config.toml
arch = "convnext"
isotropic = false
patch_size = [2, 2]
depths = [2, 2, 7, 2]
widths = [48, 96, 192, 384]
final_lr_fraction = 0
weight_decay = 0.0
Rows from block 2 of a small self-supervised image encoder, named by matrix and row number. Rows with one number belong to one neuron. Each number is 200 + 20 x the weight over its row's rms, rounded and kept within 0 to 999. All counts start at 0.
Before each neuron's rows are labels from the 100 images, of 14848, where the neuron reaches its largest size: "colour at peak" is the nearest of a few named colours to the mean colour under the peak. Only what is clearly more common there than usual is listed. The data: Sentinel-2 satellite tiles (TerraMesh). In brackets: how many of the 100.
# gate: MLP gate (model.blocks.2.mlp.gate.weight, 256x96), inputs 0-95
# fc1: MLP up (model.blocks.2.mlp.fc1.weight, 256x96), inputs 0-95
# fc2: MLP down (model.blocks.2.mlp.fc2.weight, 96x256, transposed), outputs 0-95

colour at peak: grey (57); pink (30)
gate.196,227,212,200,200,206,200,200,196,200,202,200,200,159,225,200,209,214,199,251,200,189,241,216,242,224,205,200,200,200,189,174,216,172,172,184,230,163,200,193,210,200,189,233,186,209,168,219,200,196,214,168,200,170,238,216,200,184,170,200,191,178,200,177,192,200,200,215,201,200,229,216,200,227,207,226,231,226,225,221,200,216,210,209,255,189,236,242,211,200,187,194,197,212,169,200,200
fc1.196,195,205,216,174,200,178,200,244,190,251,200,220,200,200,200,200,188,200,215,223,200,222,197,228,192,243,219,194,200,219,209,223,198,203,218,197,220,231,188,149,200,235,180,200,200,200,171,156,200,192,180,236,220,231,200,200,184,200,215,200,180,190,200,198,200,221,200,215,197,231,200,211,215,232,162,153,193,200,184,181,200,187,210,200,222,206,200,156,200,177,230,222,220,173,217,217
fc2.196,186,200,200,226,207,200,178,200,186,189,180,213,231,192,200,180,211,199,176,192,178,191,200,199,200,174,182,200,132,220,200,200,200,163,200,224,206,200,200,177,200,188,200,200,200,188,200,189,190,166,198,195,183,200,185,200,176,225,192,170,183,200,180,201,189,200,214,200,258,200,215,190,200,166,228,200,220,185,200,238,250,200,200,190,189,173,209,127,174,186,199,166,169,200,200,200

colour at peak: black (46)
gate.245,184,178,183,195,218,214,187,200,196,193,200,171,182,187,176,200,174,177,237,176,200,214,186,223,162,156,179,200,185,200,196,220,200,193,183,167,200,200,175,200,200,193,236,229,184,181,200,211,228,252,189,216,162,200,189,191,203,200,191,188,218,196,176,230,197,200,180,196,186,196,176,161,160,178,207,180,213,203,150,208,200,168,171,200,200,226,200,200,218,200,170,200,220,212,221,227
fc1.245,200,206,216,190,187,204,200,215,170,200,200,180,200,159,202,174,190,200,245,200,177,200,200,224,180,200,166,221,209,182,181,200,214,240,200,143,200,200,166,208,177,212,200,200,207,200,200,184,209,230,188,209,181,200,184,180,223,200,228,212,216,175,170,148,200,195,200,167,200,200,236,209,219,250,200,200,193,200,231,210,200,194,200,200,180,179,239,221,232,200,191,211,200,215,234,225
fc2.245,200,200,230,211,188,170,200,161,200,201,184,174,200,223,219,200,200,182,165,209,221,218,215,212,155,213,243,228,200,253,200,200,157,231,167,251,177,196,200,215,200,217,218,220,200,222,184,167,200,222,200,196,211,200,200,250,200,218,211,200,200,243,200,189,200,200,200,167,179,200,200,200,204,187,180,195,200,226,200,205,191,208,213,183,216,213,223,200,248,201,190,200,200,184,200,197

colour at peak: brown (64)
gate.115,228,216,200,200,168,222,200,200,218,200,205,187,179,209,256,187,228,194,186,211,200,222,229,217,200,192,214,189,172,189,189,198,195,218,221,200,178,198,200,200,172,200,218,200,178,200,220,209,222,190,200,163,200,229,179,176,232,229,219,179,181,192,184,223,219,214,205,185,200,218,200,186,158,262,193,167,206,200,229,180,162,162,233,199,169,229,222,188,200,197,177,211,200,200,200,200
fc1.115,215,189,200,195,169,200,215,197,212,243,200,188,200,200,200,200,225,200,226,214,189,200,188,206,185,224,219,164,200,178,200,211,213,193,210,223,169,197,200,170,145,200,220,200,200,192,189,225,181,212,190,174,177,200,182,178,233,228,200,175,160,200,193,231,194,224,200,200,171,225,200,200,150,228,216,200,236,164,217,224,220,166,214,200,200,200,200,200,167,218,181,189,182,170,230,214
fc2.115,222,209,171,193,200,172,225,200,200,212,207,193,152,237,200,200,182,200,200,181,200,221,191,204,205,174,217,182,190,200,237,201,151,200,197,204,224,157,200,179,174,200,149,200,215,236,204,225,207,216,205,200,185,200,200,225,200,200,187,200,200,214,222,200,200,228,223,182,192,200,224,200,242,200,180,170,203,200,171,244,248,191,205,200,159,215,192,207,200,190,198,200,233,207,207,167

colour at peak: grey (57)
gate.55,173,200,179,182,185,178,200,217,196,185,200,174,171,214,166,200,248,225,209,217,200,207,164,198,216,200,178,160,200,206,236,231,247,200,187,216,175,222,228,200,218,200,237,210,188,200,169,187,171,210,200,200,230,185,200,200,228,200,178,181,216,216,185,188,210,240,191,200,217,184,200,211,204,202,182,185,172,200,200,200,244,200,221,225,200,200,210,195,200,200,220,190,145,175,184,208
fc1.55,229,238,217,200,179,200,173,206,200,216,201,212,200,200,231,222,200,206,203,213,200,200,230,192,171,185,190,200,203,190,184,200,152,200,181,200,240,212,213,205,233,189,185,202,177,179,191,200,200,200,200,158,225,189,200,234,146,213,214,228,185,200,190,173,213,200,195,227,169,227,212,200,217,163,200,191,213,200,213,187,165,226,208,173,200,154,216,178,212,174,188,179,216,233,172,193
fc2.55,156,200,200,230,217,198,200,177,207,173,200,200,176,218,177,200,229,200,200,187,209,201,194,181,201,223,155,236,194,211,198,178,239,200,191,191,200,200,182,212,225,232,173,166,200,245,163,218,208,224,183,200,166,206,180,230,200,224,200,164,200,200,181,200,215,240,200,232,228,200,210,200,188,226,190,232,181,240,200,184,184,180,224,200,200,216,170,200,200,196,189,200,200,213,221,219

colour at peak: brown (65)
gate.123,200,180,200,195,160,221,200,218,172,200,200,189,209,208,200,165,200,211,200,228,215,220,192,189,200,223,164,200,213,200,200,173,224,181,173,218,200,179,212,200,175,185,246,223,219,205,200,157,198,192,200,216,176,223,212,195,211,210,142,218,233,182,168,228,177,190,177,175,184,200,212,180,191,200,189,170,217,169,186,167,221,210,185,200,236,185,179,200,200,193,190,241,200,234,200,209
fc1.123,200,217,180,230,200,224,213,197,200,160,200,192,225,170,236,200,201,185,208,216,188,212,200,200,184,183,215,215,211,229,215,200,226,200,214,231,200,210,200,200,163,206,200,200,229,179,170,200,181,191,183,174,145,178,230,200,214,211,245,223,189,187,216,200,214,220,187,212,226,200,221,188,189,200,170,186,200,202,200,185,245,200,218,181,165,222,173,221,226,237,200,171,160,200,200,192
fc2.123,192,219,178,176,258,181,216,195,199,174,235,200,210,214,200,165,229,219,200,200,166,200,146,225,232,200,188,236,200,183,209,206,224,217,172,200,196,200,181,196,200,198,177,182,168,231,200,194,200,221,200,195,200,169,200,180,200,182,217,182,210,215,200,200,215,200,226,200,156,232,226,184,200,214,200,180,188,199,177,207,217,200,176,200,176,200,226,200,225,213,239,163,200,200,181,181

colour at peak: black (57)
gate.156,188,200,200,172,200,200,222,198,158,200,221,200,200,156,211,208,182,225,200,200,200,200,186,172,213,216,153,185,188,188,242,171,210,200,238,200,200,233,217,200,176,183,200,174,174,200,181,216,216,169,212,229,204,214,217,200,200,225,200,223,200,186,245,200,200,200,222,200,216,230,229,200,209,200,200,217,200,172,177,176,200,192,214,189,211,205,218,238,153,173,200,221,232,242,200,200
fc1.156,213,211,211,200,200,184,200,204,219,200,186,210,200,236,192,189,194,217,200,219,220,137,215,182,209,200,208,234,183,200,200,237,213,175,186,200,200,230,200,188,213,200,209,186,156,200,223,200,208,200,216,182,183,186,195,200,226,180,188,213,183,185,202,184,203,191,205,185,189,168,208,229,200,200,213,184,142,175,222,210,212,200,220,191,175,175,177,200,187,230,247,187,162,160,172,241
fc2.156,227,231,200,187,200,200,200,218,215,229,215,221,201,184,186,166,200,212,204,176,180,225,231,200,206,190,176,175,200,210,200,214,174,221,207,187,200,189,190,198,170,200,165,200,185,200,222,200,200,210,175,200,175,179,177,200,200,200,165,163,184,179,200,200,219,223,210,165,203,191,178,200,200,185,219,162,220,213,200,176,200,209,172,182,195,192,207,222,167,200,168,200,181,118,200,160

colour at peak: black (94)
gate.42,184,168,194,217,181,200,200,183,200,200,200,168,170,161,200,174,200,213,193,196,208,225,200,200,200,200,234,211,214,186,179,200,162,207,200,212,246,200,205,206,200,187,200,215,242,212,166,191,236,186,181,259,183,200,168,200,173,210,200,174,206,196,218,200,174,191,179,200,220,200,200,224,182,189,160,193,174,200,172,200,170,190,209,238,214,200,200,200,230,192,194,178,171,239,186,226
fc1.42,194,193,194,216,229,200,200,200,200,182,231,155,175,192,200,223,217,200,174,209,203,178,219,176,219,179,200,181,228,172,183,200,192,203,221,200,220,180,221,189,197,161,218,218,227,188,184,200,200,183,200,193,167,244,200,221,178,175,230,181,221,221,200,162,231,200,200,200,238,233,173,200,176,200,200,224,173,196,205,185,188,219,216,200,220,188,252,200,181,200,200,163,172,208,178,215
fc2.42,200,170,214,191,218,239,191,216,208,246,192,157,192,211,184,213,243,225,238,200,235,156,200,200,163,228,187,200,200,200,232,215,210,187,229,193,226,220,183,201,200,196,239,196,225,212,200,207,197,193,212,200,200,200,200,216,194,200,212,219,212,200,221,209,221,212,211,187,229,184,196,193,178,220,186,245,187,200,219,193,203,217,221,200,158,221,200,200,157,204,219,217,210,200,220,240

colour at peak: brown (63)
gate.218,203,182,185,223,200,190,217,169,200,219,187,185,200,172,185,200,246,228,183,194,217,200,200,222,195,200,219,214,200,166,155,200,199,181,216,210,206,161,215,195,235,188,193,209,185,157,182,183,154,182,220,200,178,200,200,191,200,214,208,200,203,175,200,226,200,210,212,177,200,179,237,200,179,200,166,216,241,175,201,200,200,200,176,200,140,233,200,186,227,222,175,200,219,220,207,200
fc1.218,211,243,208,248,220,200,179,214,214,200,175,242,188,209,223,172,221,219,200,193,200,175,182,200,200,215,200,185,189,200,189,188,185,175,222,200,232,200,205,220,151,200,176,168,187,192,219,200,200,211,212,200,220,220,214,170,220,200,200,216,196,200,189,213,200,176,204,206,129,200,183,200,172,226,200,190,221,200,204,152,200,185,173,189,168,226,200,228,173,200,200,175,200,200,200,178
fc2.218,197,200,222,191,200,211,228,200,177,227,200,233,217,200,219,191,181,201,200,228,200,200,178,208,222,204,200,200,169,227,182,200,160,200,200,201,186,189,200,200,200,184,169,177,187,236,200,206,177,195,186,200,170,235,200,170,211,182,172,200,198,177,200,138,236,175,192,200,173,219,200,200,200,200,168,200,215,179,163,249,224,200,200,184,180,186,156,200,232,180,200,200,205,160,187,195

colour at peak: white (42); pink (32)
gate.126,200,200,200,200,210,200,200,193,200,220,177,200,188,193,200,167,200,200,200,210,217,200,216,163,200,189,190,186,161,186,188,220,200,200,227,228,200,200,200,200,175,179,227,157,170,224,237,208,200,212,200,191,200,200,183,213,192,200,200,189,222,200,237,218,200,200,200,218,205,200,175,192,167,221,200,219,200,216,218,223,187,159,188,189,200,200,186,221,237,211,172,131,176,222,132,222
fc1.126,211,200,221,200,200,237,187,200,243,199,145,200,217,220,214,157,207,206,168,200,217,213,209,214,200,200,189,243,177,182,184,174,200,194,190,229,200,200,171,182,196,186,200,200,226,222,224,171,200,189,147,200,200,184,196,220,184,232,182,200,200,200,207,176,187,218,200,223,180,182,200,195,200,200,186,200,200,211,200,229,200,163,200,219,168,172,200,198,245,200,200,200,170,169,212,244
fc2.126,193,222,183,199,213,200,226,186,212,200,204,244,200,232,151,234,174,221,202,200,173,191,200,192,166,184,207,179,180,200,214,200,228,197,175,200,191,191,213,200,200,191,173,220,210,240,183,235,211,203,200,198,196,183,200,209,200,219,211,200,200,236,226,177,211,196,223,169,188,200,200,209,187,200,216,164,164,200,200,200,197,200,200,236,200,243,183,179,165,223,200,229,252,200,239,191

colour at peak: white (27)
gate.240,173,200,223,184,200,224,226,200,200,179,200,171,200,206,184,179,200,167,186,215,200,200,200,225,181,177,178,186,175,200,233,232,217,227,200,237,254,184,178,213,186,213,219,183,200,194,179,173,144,146,200,200,188,224,200,200,195,231,200,183,193,159,206,236,200,204,219,170,200,200,220,211,185,200,200,183,219,153,212,200,200,200,200,200,203,200,194,189,200,206,200,214,200,162,179,218
fc1.240,192,220,188,200,222,203,212,173,200,184,200,184,221,141,225,240,129,207,179,189,207,200,176,230,184,209,241,188,192,200,188,213,187,208,200,148,199,230,221,187,200,205,200,169,200,208,182,200,235,218,200,224,206,193,150,215,173,207,200,200,200,185,218,200,212,200,192,200,200,235,200,185,171,200,200,218,162,193,188,180,186,200,200,200,200,170,200,200,184,194,212,219,235,207,208,200
fc2.240,227,146,177,162,207,218,200,157,200,200,187,200,190,185,181,222,236,192,179,200,209,200,235,191,177,198,220,178,194,192,202,200,167,175,154,181,217,193,200,200,200,200,200,228,216,192,200,183,160,200,214,170,200,200,115,200,200,166,178,182,214,178,200,200,212,200,178,173,190,210,199,197,183,208,184,206,228,186,217,212,183,208,221,200,219,180,200,201,200,190,213,200,200,184,200,216

colour at peak: orange (56)
gate.81,219,187,200,200,154,244,200,223,163,200,157,220,228,218,211,200,200,241,200,199,152,200,212,233,174,156,200,192,206,200,165,197,217,187,200,190,206,200,230,200,200,239,200,200,177,236,216,200,200,200,200,191,200,165,200,177,227,190,208,200,208,200,200,183,206,208,225,191,200,200,200,203,214,190,220,148,200,171,218,200,182,185,144,200,214,223,200,212,200,186,200,206,179,215,184,208
fc1.81,200,213,226,242,200,178,200,200,149,208,204,213,196,173,200,200,175,239,195,224,200,200,212,200,213,226,216,210,183,184,189,162,200,228,204,184,177,230,198,211,214,163,213,200,215,188,173,231,222,200,211,200,200,231,217,184,200,200,175,166,189,183,239,211,232,200,183,200,203,224,214,195,222,219,200,217,185,178,182,200,200,210,183,146,179,215,190,179,234,239,164,200,200,191,188,185
fc2.81,191,217,219,161,166,171,225,216,160,186,247,200,203,244,179,214,200,147,235,200,193,200,178,222,193,171,159,186,200,227,208,189,200,200,200,194,219,200,196,200,192,200,227,185,202,181,224,175,200,200,173,193,206,166,208,200,207,200,197,193,219,200,202,165,180,186,210,200,200,217,200,213,200,172,200,200,217,208,200,217,210,221,219,178,190,179,164,231,211,225,200,153,189,200,174,227

colour at peak: white (42); pink (36)
gate.127,200,200,219,200,185,177,169,200,184,200,180,214,233,221,200,218,224,232,177,228,156,205,200,274,175,200,227,214,156,213,200,212,197,200,200,182,200,200,200,200,190,200,175,200,200,209,201,225,200,232,200,234,206,198,174,213,200,200,177,186,200,200,200,176,212,200,200,179,200,200,225,170,241,184,200,269,214,200,200,209,200,226,219,170,200,200,200,200,200,223,200,184,200,200,225,169
fc1.127,217,221,179,236,179,200,200,200,189,179,160,219,233,200,164,200,200,169,195,208,216,207,221,200,213,192,187,213,148,218,234,215,227,200,218,225,200,205,177,225,200,200,233,170,200,220,200,200,200,200,169,200,173,205,257,155,216,198,177,172,211,189,231,221,195,200,226,201,193,200,200,200,191,209,237,190,211,201,232,202,223,217,200,200,200,200,200,200,200,247,173,200,192,200,200,168
fc2.127,200,197,200,180,180,208,184,200,194,198,228,194,224,218,150,212,161,232,207,200,219,214,211,154,227,165,197,185,167,197,215,200,205,192,184,178,223,200,223,196,185,167,231,221,200,174,232,168,211,200,206,185,182,189,187,193,203,200,200,212,160,200,172,235,233,200,167,200,209,167,200,200,200,200,225,164,200,216,200,225,189,226,214,252,208,200,200,203,186,230,200,217,200,194,181,182

colour at peak: pink (40)
gate.33,200,200,219,200,200,200,200,230,200,192,200,200,200,200,222,178,173,200,230,175,244,177,200,200,221,163,200,211,216,236,187,200,221,183,200,189,200,218,221,224,200,200,200,174,228,170,200,163,184,193,226,174,215,164,165,200,200,176,200,217,181,182,182,207,200,200,200,191,226,231,223,197,152,200,168,184,213,200,217,144,215,200,230,164,200,208,200,220,200,208,222,180,171,183,200,228
fc1.33,220,188,160,200,200,200,200,200,213,200,174,230,210,222,182,165,208,190,200,185,180,190,200,195,213,219,177,227,200,209,221,200,193,200,187,220,200,214,221,209,185,168,200,154,200,231,196,187,165,168,235,240,181,200,209,180,188,200,213,216,200,147,188,234,225,234,185,214,180,200,177,186,192,233,234,185,204,206,200,239,177,210,208,221,211,200,200,186,221,188,181,181,191,200,157,221
fc2.33,200,215,200,201,242,182,183,200,214,252,238,200,190,181,168,172,164,208,200,220,200,202,183,231,222,214,219,211,200,181,184,178,200,234,201,179,228,206,200,227,200,200,197,267,172,200,174,200,231,175,221,153,181,200,165,178,243,200,230,184,191,225,193,222,209,200,200,200,200,200,200,206,175,201,204,179,200,200,192,200,200,232,200,200,211,200,200,200,226,227,200,182,205,200,200,200

colour at peak: pink (30); white (27)
gate.107,221,200,228,208,181,182,174,222,196,194,205,210,200,245,227,192,182,196,190,223,202,253,179,226,175,226,208,182,191,186,181,169,182,194,187,216,171,193,217,186,197,210,247,200,200,189,185,200,192,200,170,216,186,227,190,200,228,226,185,211,148,213,176,225,190,193,205,209,200,237,175,209,170,223,194,203,200,182,175,200,225,200,215,232,220,175,182,184,186,207,170,200,181,179,230,196
fc1.107,194,200,181,210,200,212,200,193,200,185,212,181,200,190,176,200,200,236,187,161,233,196,200,200,219,196,225,210,223,238,182,213,204,222,189,200,246,200,159,227,234,211,150,200,185,199,186,180,200,209,200,200,200,164,214,209,178,175,200,216,233,200,255,176,186,191,200,212,165,143,200,191,230,200,184,195,226,200,200,189,195,219,200,192,207,215,232,200,200,190,229,224,200,220,214,186
fc2.107,200,188,200,221,186,200,176,172,197,200,201,196,169,200,193,215,188,182,204,200,197,200,151,179,200,244,203,200,199,200,225,200,258,194,191,221,200,200,200,190,231,246,200,205,230,200,207,229,233,192,219,168,184,200,218,200,177,200,181,236,236,177,200,198,204,193,200,215,146,177,200,200,200,200,172,200,200,218,200,200,200,204,200,218,205,255,237,200,218,172,200,236,209,169,202,200

colour at peak: white (37)
gate.22,159,224,150,189,200,188,216,226,226,219,200,212,214,175,184,197,212,213,171,214,200,155,196,200,180,193,187,207,206,200,180,200,208,178,146,200,249,195,200,200,200,200,200,230,215,200,171,222,242,230,200,200,200,236,207,191,165,200,207,211,205,194,202,218,221,200,180,200,241,190,160,194,193,198,200,200,164,200,200,186,208,170,191,224,200,191,232,200,187,171,226,176,196,178,200,200
fc1.22,220,200,191,207,200,187,200,200,200,180,200,186,213,200,203,160,229,222,203,204,193,190,200,162,241,200,218,200,177,212,192,172,188,216,223,243,218,220,243,202,235,200,179,175,216,226,221,205,195,160,208,172,204,161,196,216,200,240,174,200,192,174,213,188,200,218,216,200,164,223,190,202,200,206,210,176,243,174,200,216,172,200,200,200,167,221,175,200,200,200,164,242,200,209,213,200
fc2.22,242,167,227,200,190,197,209,186,200,200,270,201,185,174,200,163,200,200,177,170,200,222,188,202,210,234,184,195,200,179,186,214,202,219,209,200,260,200,198,200,204,200,158,191,200,209,181,177,200,191,245,200,186,202,221,201,192,165,187,200,200,227,154,200,200,200,184,220,197,184,229,200,237,200,200,163,211,187,200,190,200,208,228,217,205,200,200,200,200,198,163,200,175,226,200,212

colour at peak: black (55)
gate.249,200,213,200,242,200,190,200,153,176,215,200,210,210,200,200,192,200,178,223,200,183,200,173,153,227,244,217,203,212,200,216,213,210,242,200,206,200,200,182,200,173,200,223,200,169,199,172,214,247,225,189,220,220,200,200,221,219,199,181,210,200,217,159,200,200,164,167,218,202,251,218,218,237,221,207,187,171,196,200,174,229,212,174,202,200,183,192,189,180,192,181,196,200,206,179,200
fc1.249,195,179,200,200,195,197,185,188,200,251,200,200,215,200,200,200,224,200,200,185,182,200,216,165,200,244,200,200,177,217,200,200,172,196,186,200,191,200,200,241,166,200,200,200,134,200,203,213,184,205,176,170,200,213,187,200,189,200,200,169,200,165,153,200,165,191,200,182,194,201,200,237,200,214,218,216,226,218,200,200,241,215,180,240,200,200,195,172,200,181,200,231,248,174,211,209
fc2.249,217,194,187,194,200,158,211,218,200,219,191,215,200,166,200,224,200,198,196,227,200,223,234,218,145,234,200,200,200,216,177,197,200,231,217,208,234,202,200,200,171,200,243,200,200,187,200,198,205,172,185,190,223,200,173,200,210,224,200,188,199,236,222,200,217,234,200,206,200,199,162,225,225,200,190,192,200,226,216,158,142,200,218,209,166,226,200,199,190,201,200,171,161,200,209,200

colour at peak: black (49)
gate.13,219,200,217,212,227,184,216,200,200,194,232,172,210,185,179,212,200,208,200,170,165,221,189,206,244,213,214,185,220,200,183,240,186,215,227,213,180,184,182,204,177,207,186,221,164,195,217,200,222,196,216,236,185,191,196,227,175,192,204,198,215,221,201,192,215,219,200,188,250,166,203,173,192,152,229,188,200,175,233,200,196,170,169,168,191,215,216,191,168,200,185,200,167,218,191,200
fc1.13,185,242,189,200,200,200,183,200,200,200,200,200,200,200,200,211,219,210,200,200,200,245,190,221,200,171,230,199,200,188,216,200,216,187,214,185,200,183,200,154,200,210,245,200,194,183,200,223,230,208,265,202,180,182,223,218,232,165,237,179,194,240,225,200,200,180,221,200,200,175,205,200,202,187,242,216,225,161,200,207,200,172,183,186,200,200,185,213,162,200,189,190,186,245,200,200
fc2.13,181,176,200,200,226,203,200,200,204,227,215,200,183,172,218,165,221,182,198,173,212,200,200,212,203,175,186,169,200,200,189,200,221,203,176,225,169,157,228,243,176,190,200,213,194,203,177,176,200,200,200,200,241,220,200,200,233,232,214,200,200,181,184,200,243,181,248,186,200,185,200,225,200,200,194,196,223,200,150,255,200,200,207,227,210,226,200,242,200,200,212,200,188,188,200,204

colour at peak: grey (70)
gate.194,181,175,200,200,200,200,224,215,239,220,218,187,233,172,158,225,213,220,200,226,188,200,210,200,245,159,200,200,198,209,172,169,200,164,165,160,200,154,161,185,194,171,188,206,231,207,200,226,208,183,184,216,221,158,194,204,219,189,173,177,204,210,169,185,200,200,184,224,215,200,181,187,217,207,200,223,172,218,200,200,200,200,200,200,200,220,181,200,225,189,200,201,190,200,228,200
fc1.194,200,176,230,199,192,163,175,200,222,223,237,192,223,200,211,233,200,186,178,200,241,226,200,200,200,200,242,226,196,224,179,161,211,169,200,183,183,181,212,147,200,200,200,200,231,200,227,200,213,224,200,240,235,154,181,213,200,196,173,213,216,199,174,194,221,209,226,169,209,200,200,200,200,187,167,223,178,217,189,200,200,215,225,192,200,200,200,200,187,216,200,173,219,200,228,200
fc2.194,202,209,183,211,208,178,200,200,214,229,166,200,221,210,231,214,202,200,200,189,183,220,200,216,216,214,187,183,213,217,210,181,197,237,195,200,236,204,216,194,216,200,201,196,155,200,195,201,254,251,237,250,205,200,247,218,212,204,220,199,243,247,200,227,200,212,200,200,200,187,200,222,195,199,242,193,172,217,200,209,200,195,200,204,227,215,156,200,198,202,173,222,200,200,190,200

colour at peak: orange (67); red (26)
gate.98,202,200,190,203,188,229,176,216,145,200,200,200,236,206,245,201,162,200,200,216,166,200,200,232,200,160,183,190,200,199,200,239,200,177,208,200,200,200,221,200,195,239,226,200,199,223,213,200,200,178,200,196,200,164,200,181,244,180,211,200,215,220,187,191,214,200,219,200,210,200,200,200,200,169,231,149,181,200,213,186,200,168,153,200,218,200,200,200,179,200,208,200,200,200,142,192
fc1.98,225,217,200,191,210,200,200,200,200,214,200,198,161,210,210,190,181,179,200,217,200,212,177,195,200,200,212,207,190,184,221,181,193,228,217,200,183,224,200,182,207,200,169,178,207,200,159,200,222,205,181,211,209,257,185,194,200,244,182,200,200,200,200,174,200,156,208,186,191,174,200,167,228,258,168,200,187,221,210,200,200,252,200,200,194,214,227,188,200,200,200,200,200,215,271,192
fc2.98,204,187,219,200,196,183,232,200,271,200,227,197,183,186,198,187,200,196,173,186,173,200,207,220,229,233,200,198,204,161,186,204,191,181,200,222,174,196,226,184,200,173,165,216,200,188,208,200,156,188,188,218,200,171,200,200,220,213,209,222,200,203,161,172,206,186,201,218,200,233,184,194,232,177,172,222,200,200,237,200,207,164,200,200,200,212,223,200,247,180,200,210,200,186,237,200

colour at peak: white (27)
gate.150,200,167,228,200,165,212,197,165,187,187,200,196,206,200,182,200,179,191,197,200,234,200,200,180,217,200,208,190,200,200,212,200,200,200,223,208,180,223,200,200,163,204,223,200,200,200,214,178,179,221,200,189,162,180,200,220,175,210,237,188,186,200,149,216,200,172,183,219,200,186,200,181,176,220,192,177,211,203,200,218,137,200,181,186,200,224,212,207,245,178,200,270,181,171,204,200
fc1.150,189,237,183,186,187,200,210,200,210,200,206,202,247,200,233,200,200,212,200,200,226,166,198,200,186,214,200,200,176,220,199,217,177,210,176,211,215,184,185,224,233,200,226,164,212,215,173,236,200,191,228,177,182,193,216,200,173,179,220,216,257,175,219,214,200,219,194,174,225,197,200,215,187,176,200,200,166,165,200,183,210,218,213,200,214,202,218,200,213,209,248,165,217,228,168,181
fc2.150,193,211,178,165,225,200,174,206,210,210,240,200,237,164,200,186,177,200,215,265,168,173,207,200,197,200,195,216,200,200,200,200,214,200,207,255,164,212,200,201,229,219,195,208,200,190,200,206,229,200,200,200,200,180,226,242,200,200,216,216,233,200,182,215,165,223,189,224,218,200,206,211,177,239,200,190,200,220,195,188,205,200,200,200,220,166,179,168,184,200,217,231,200,225,181,200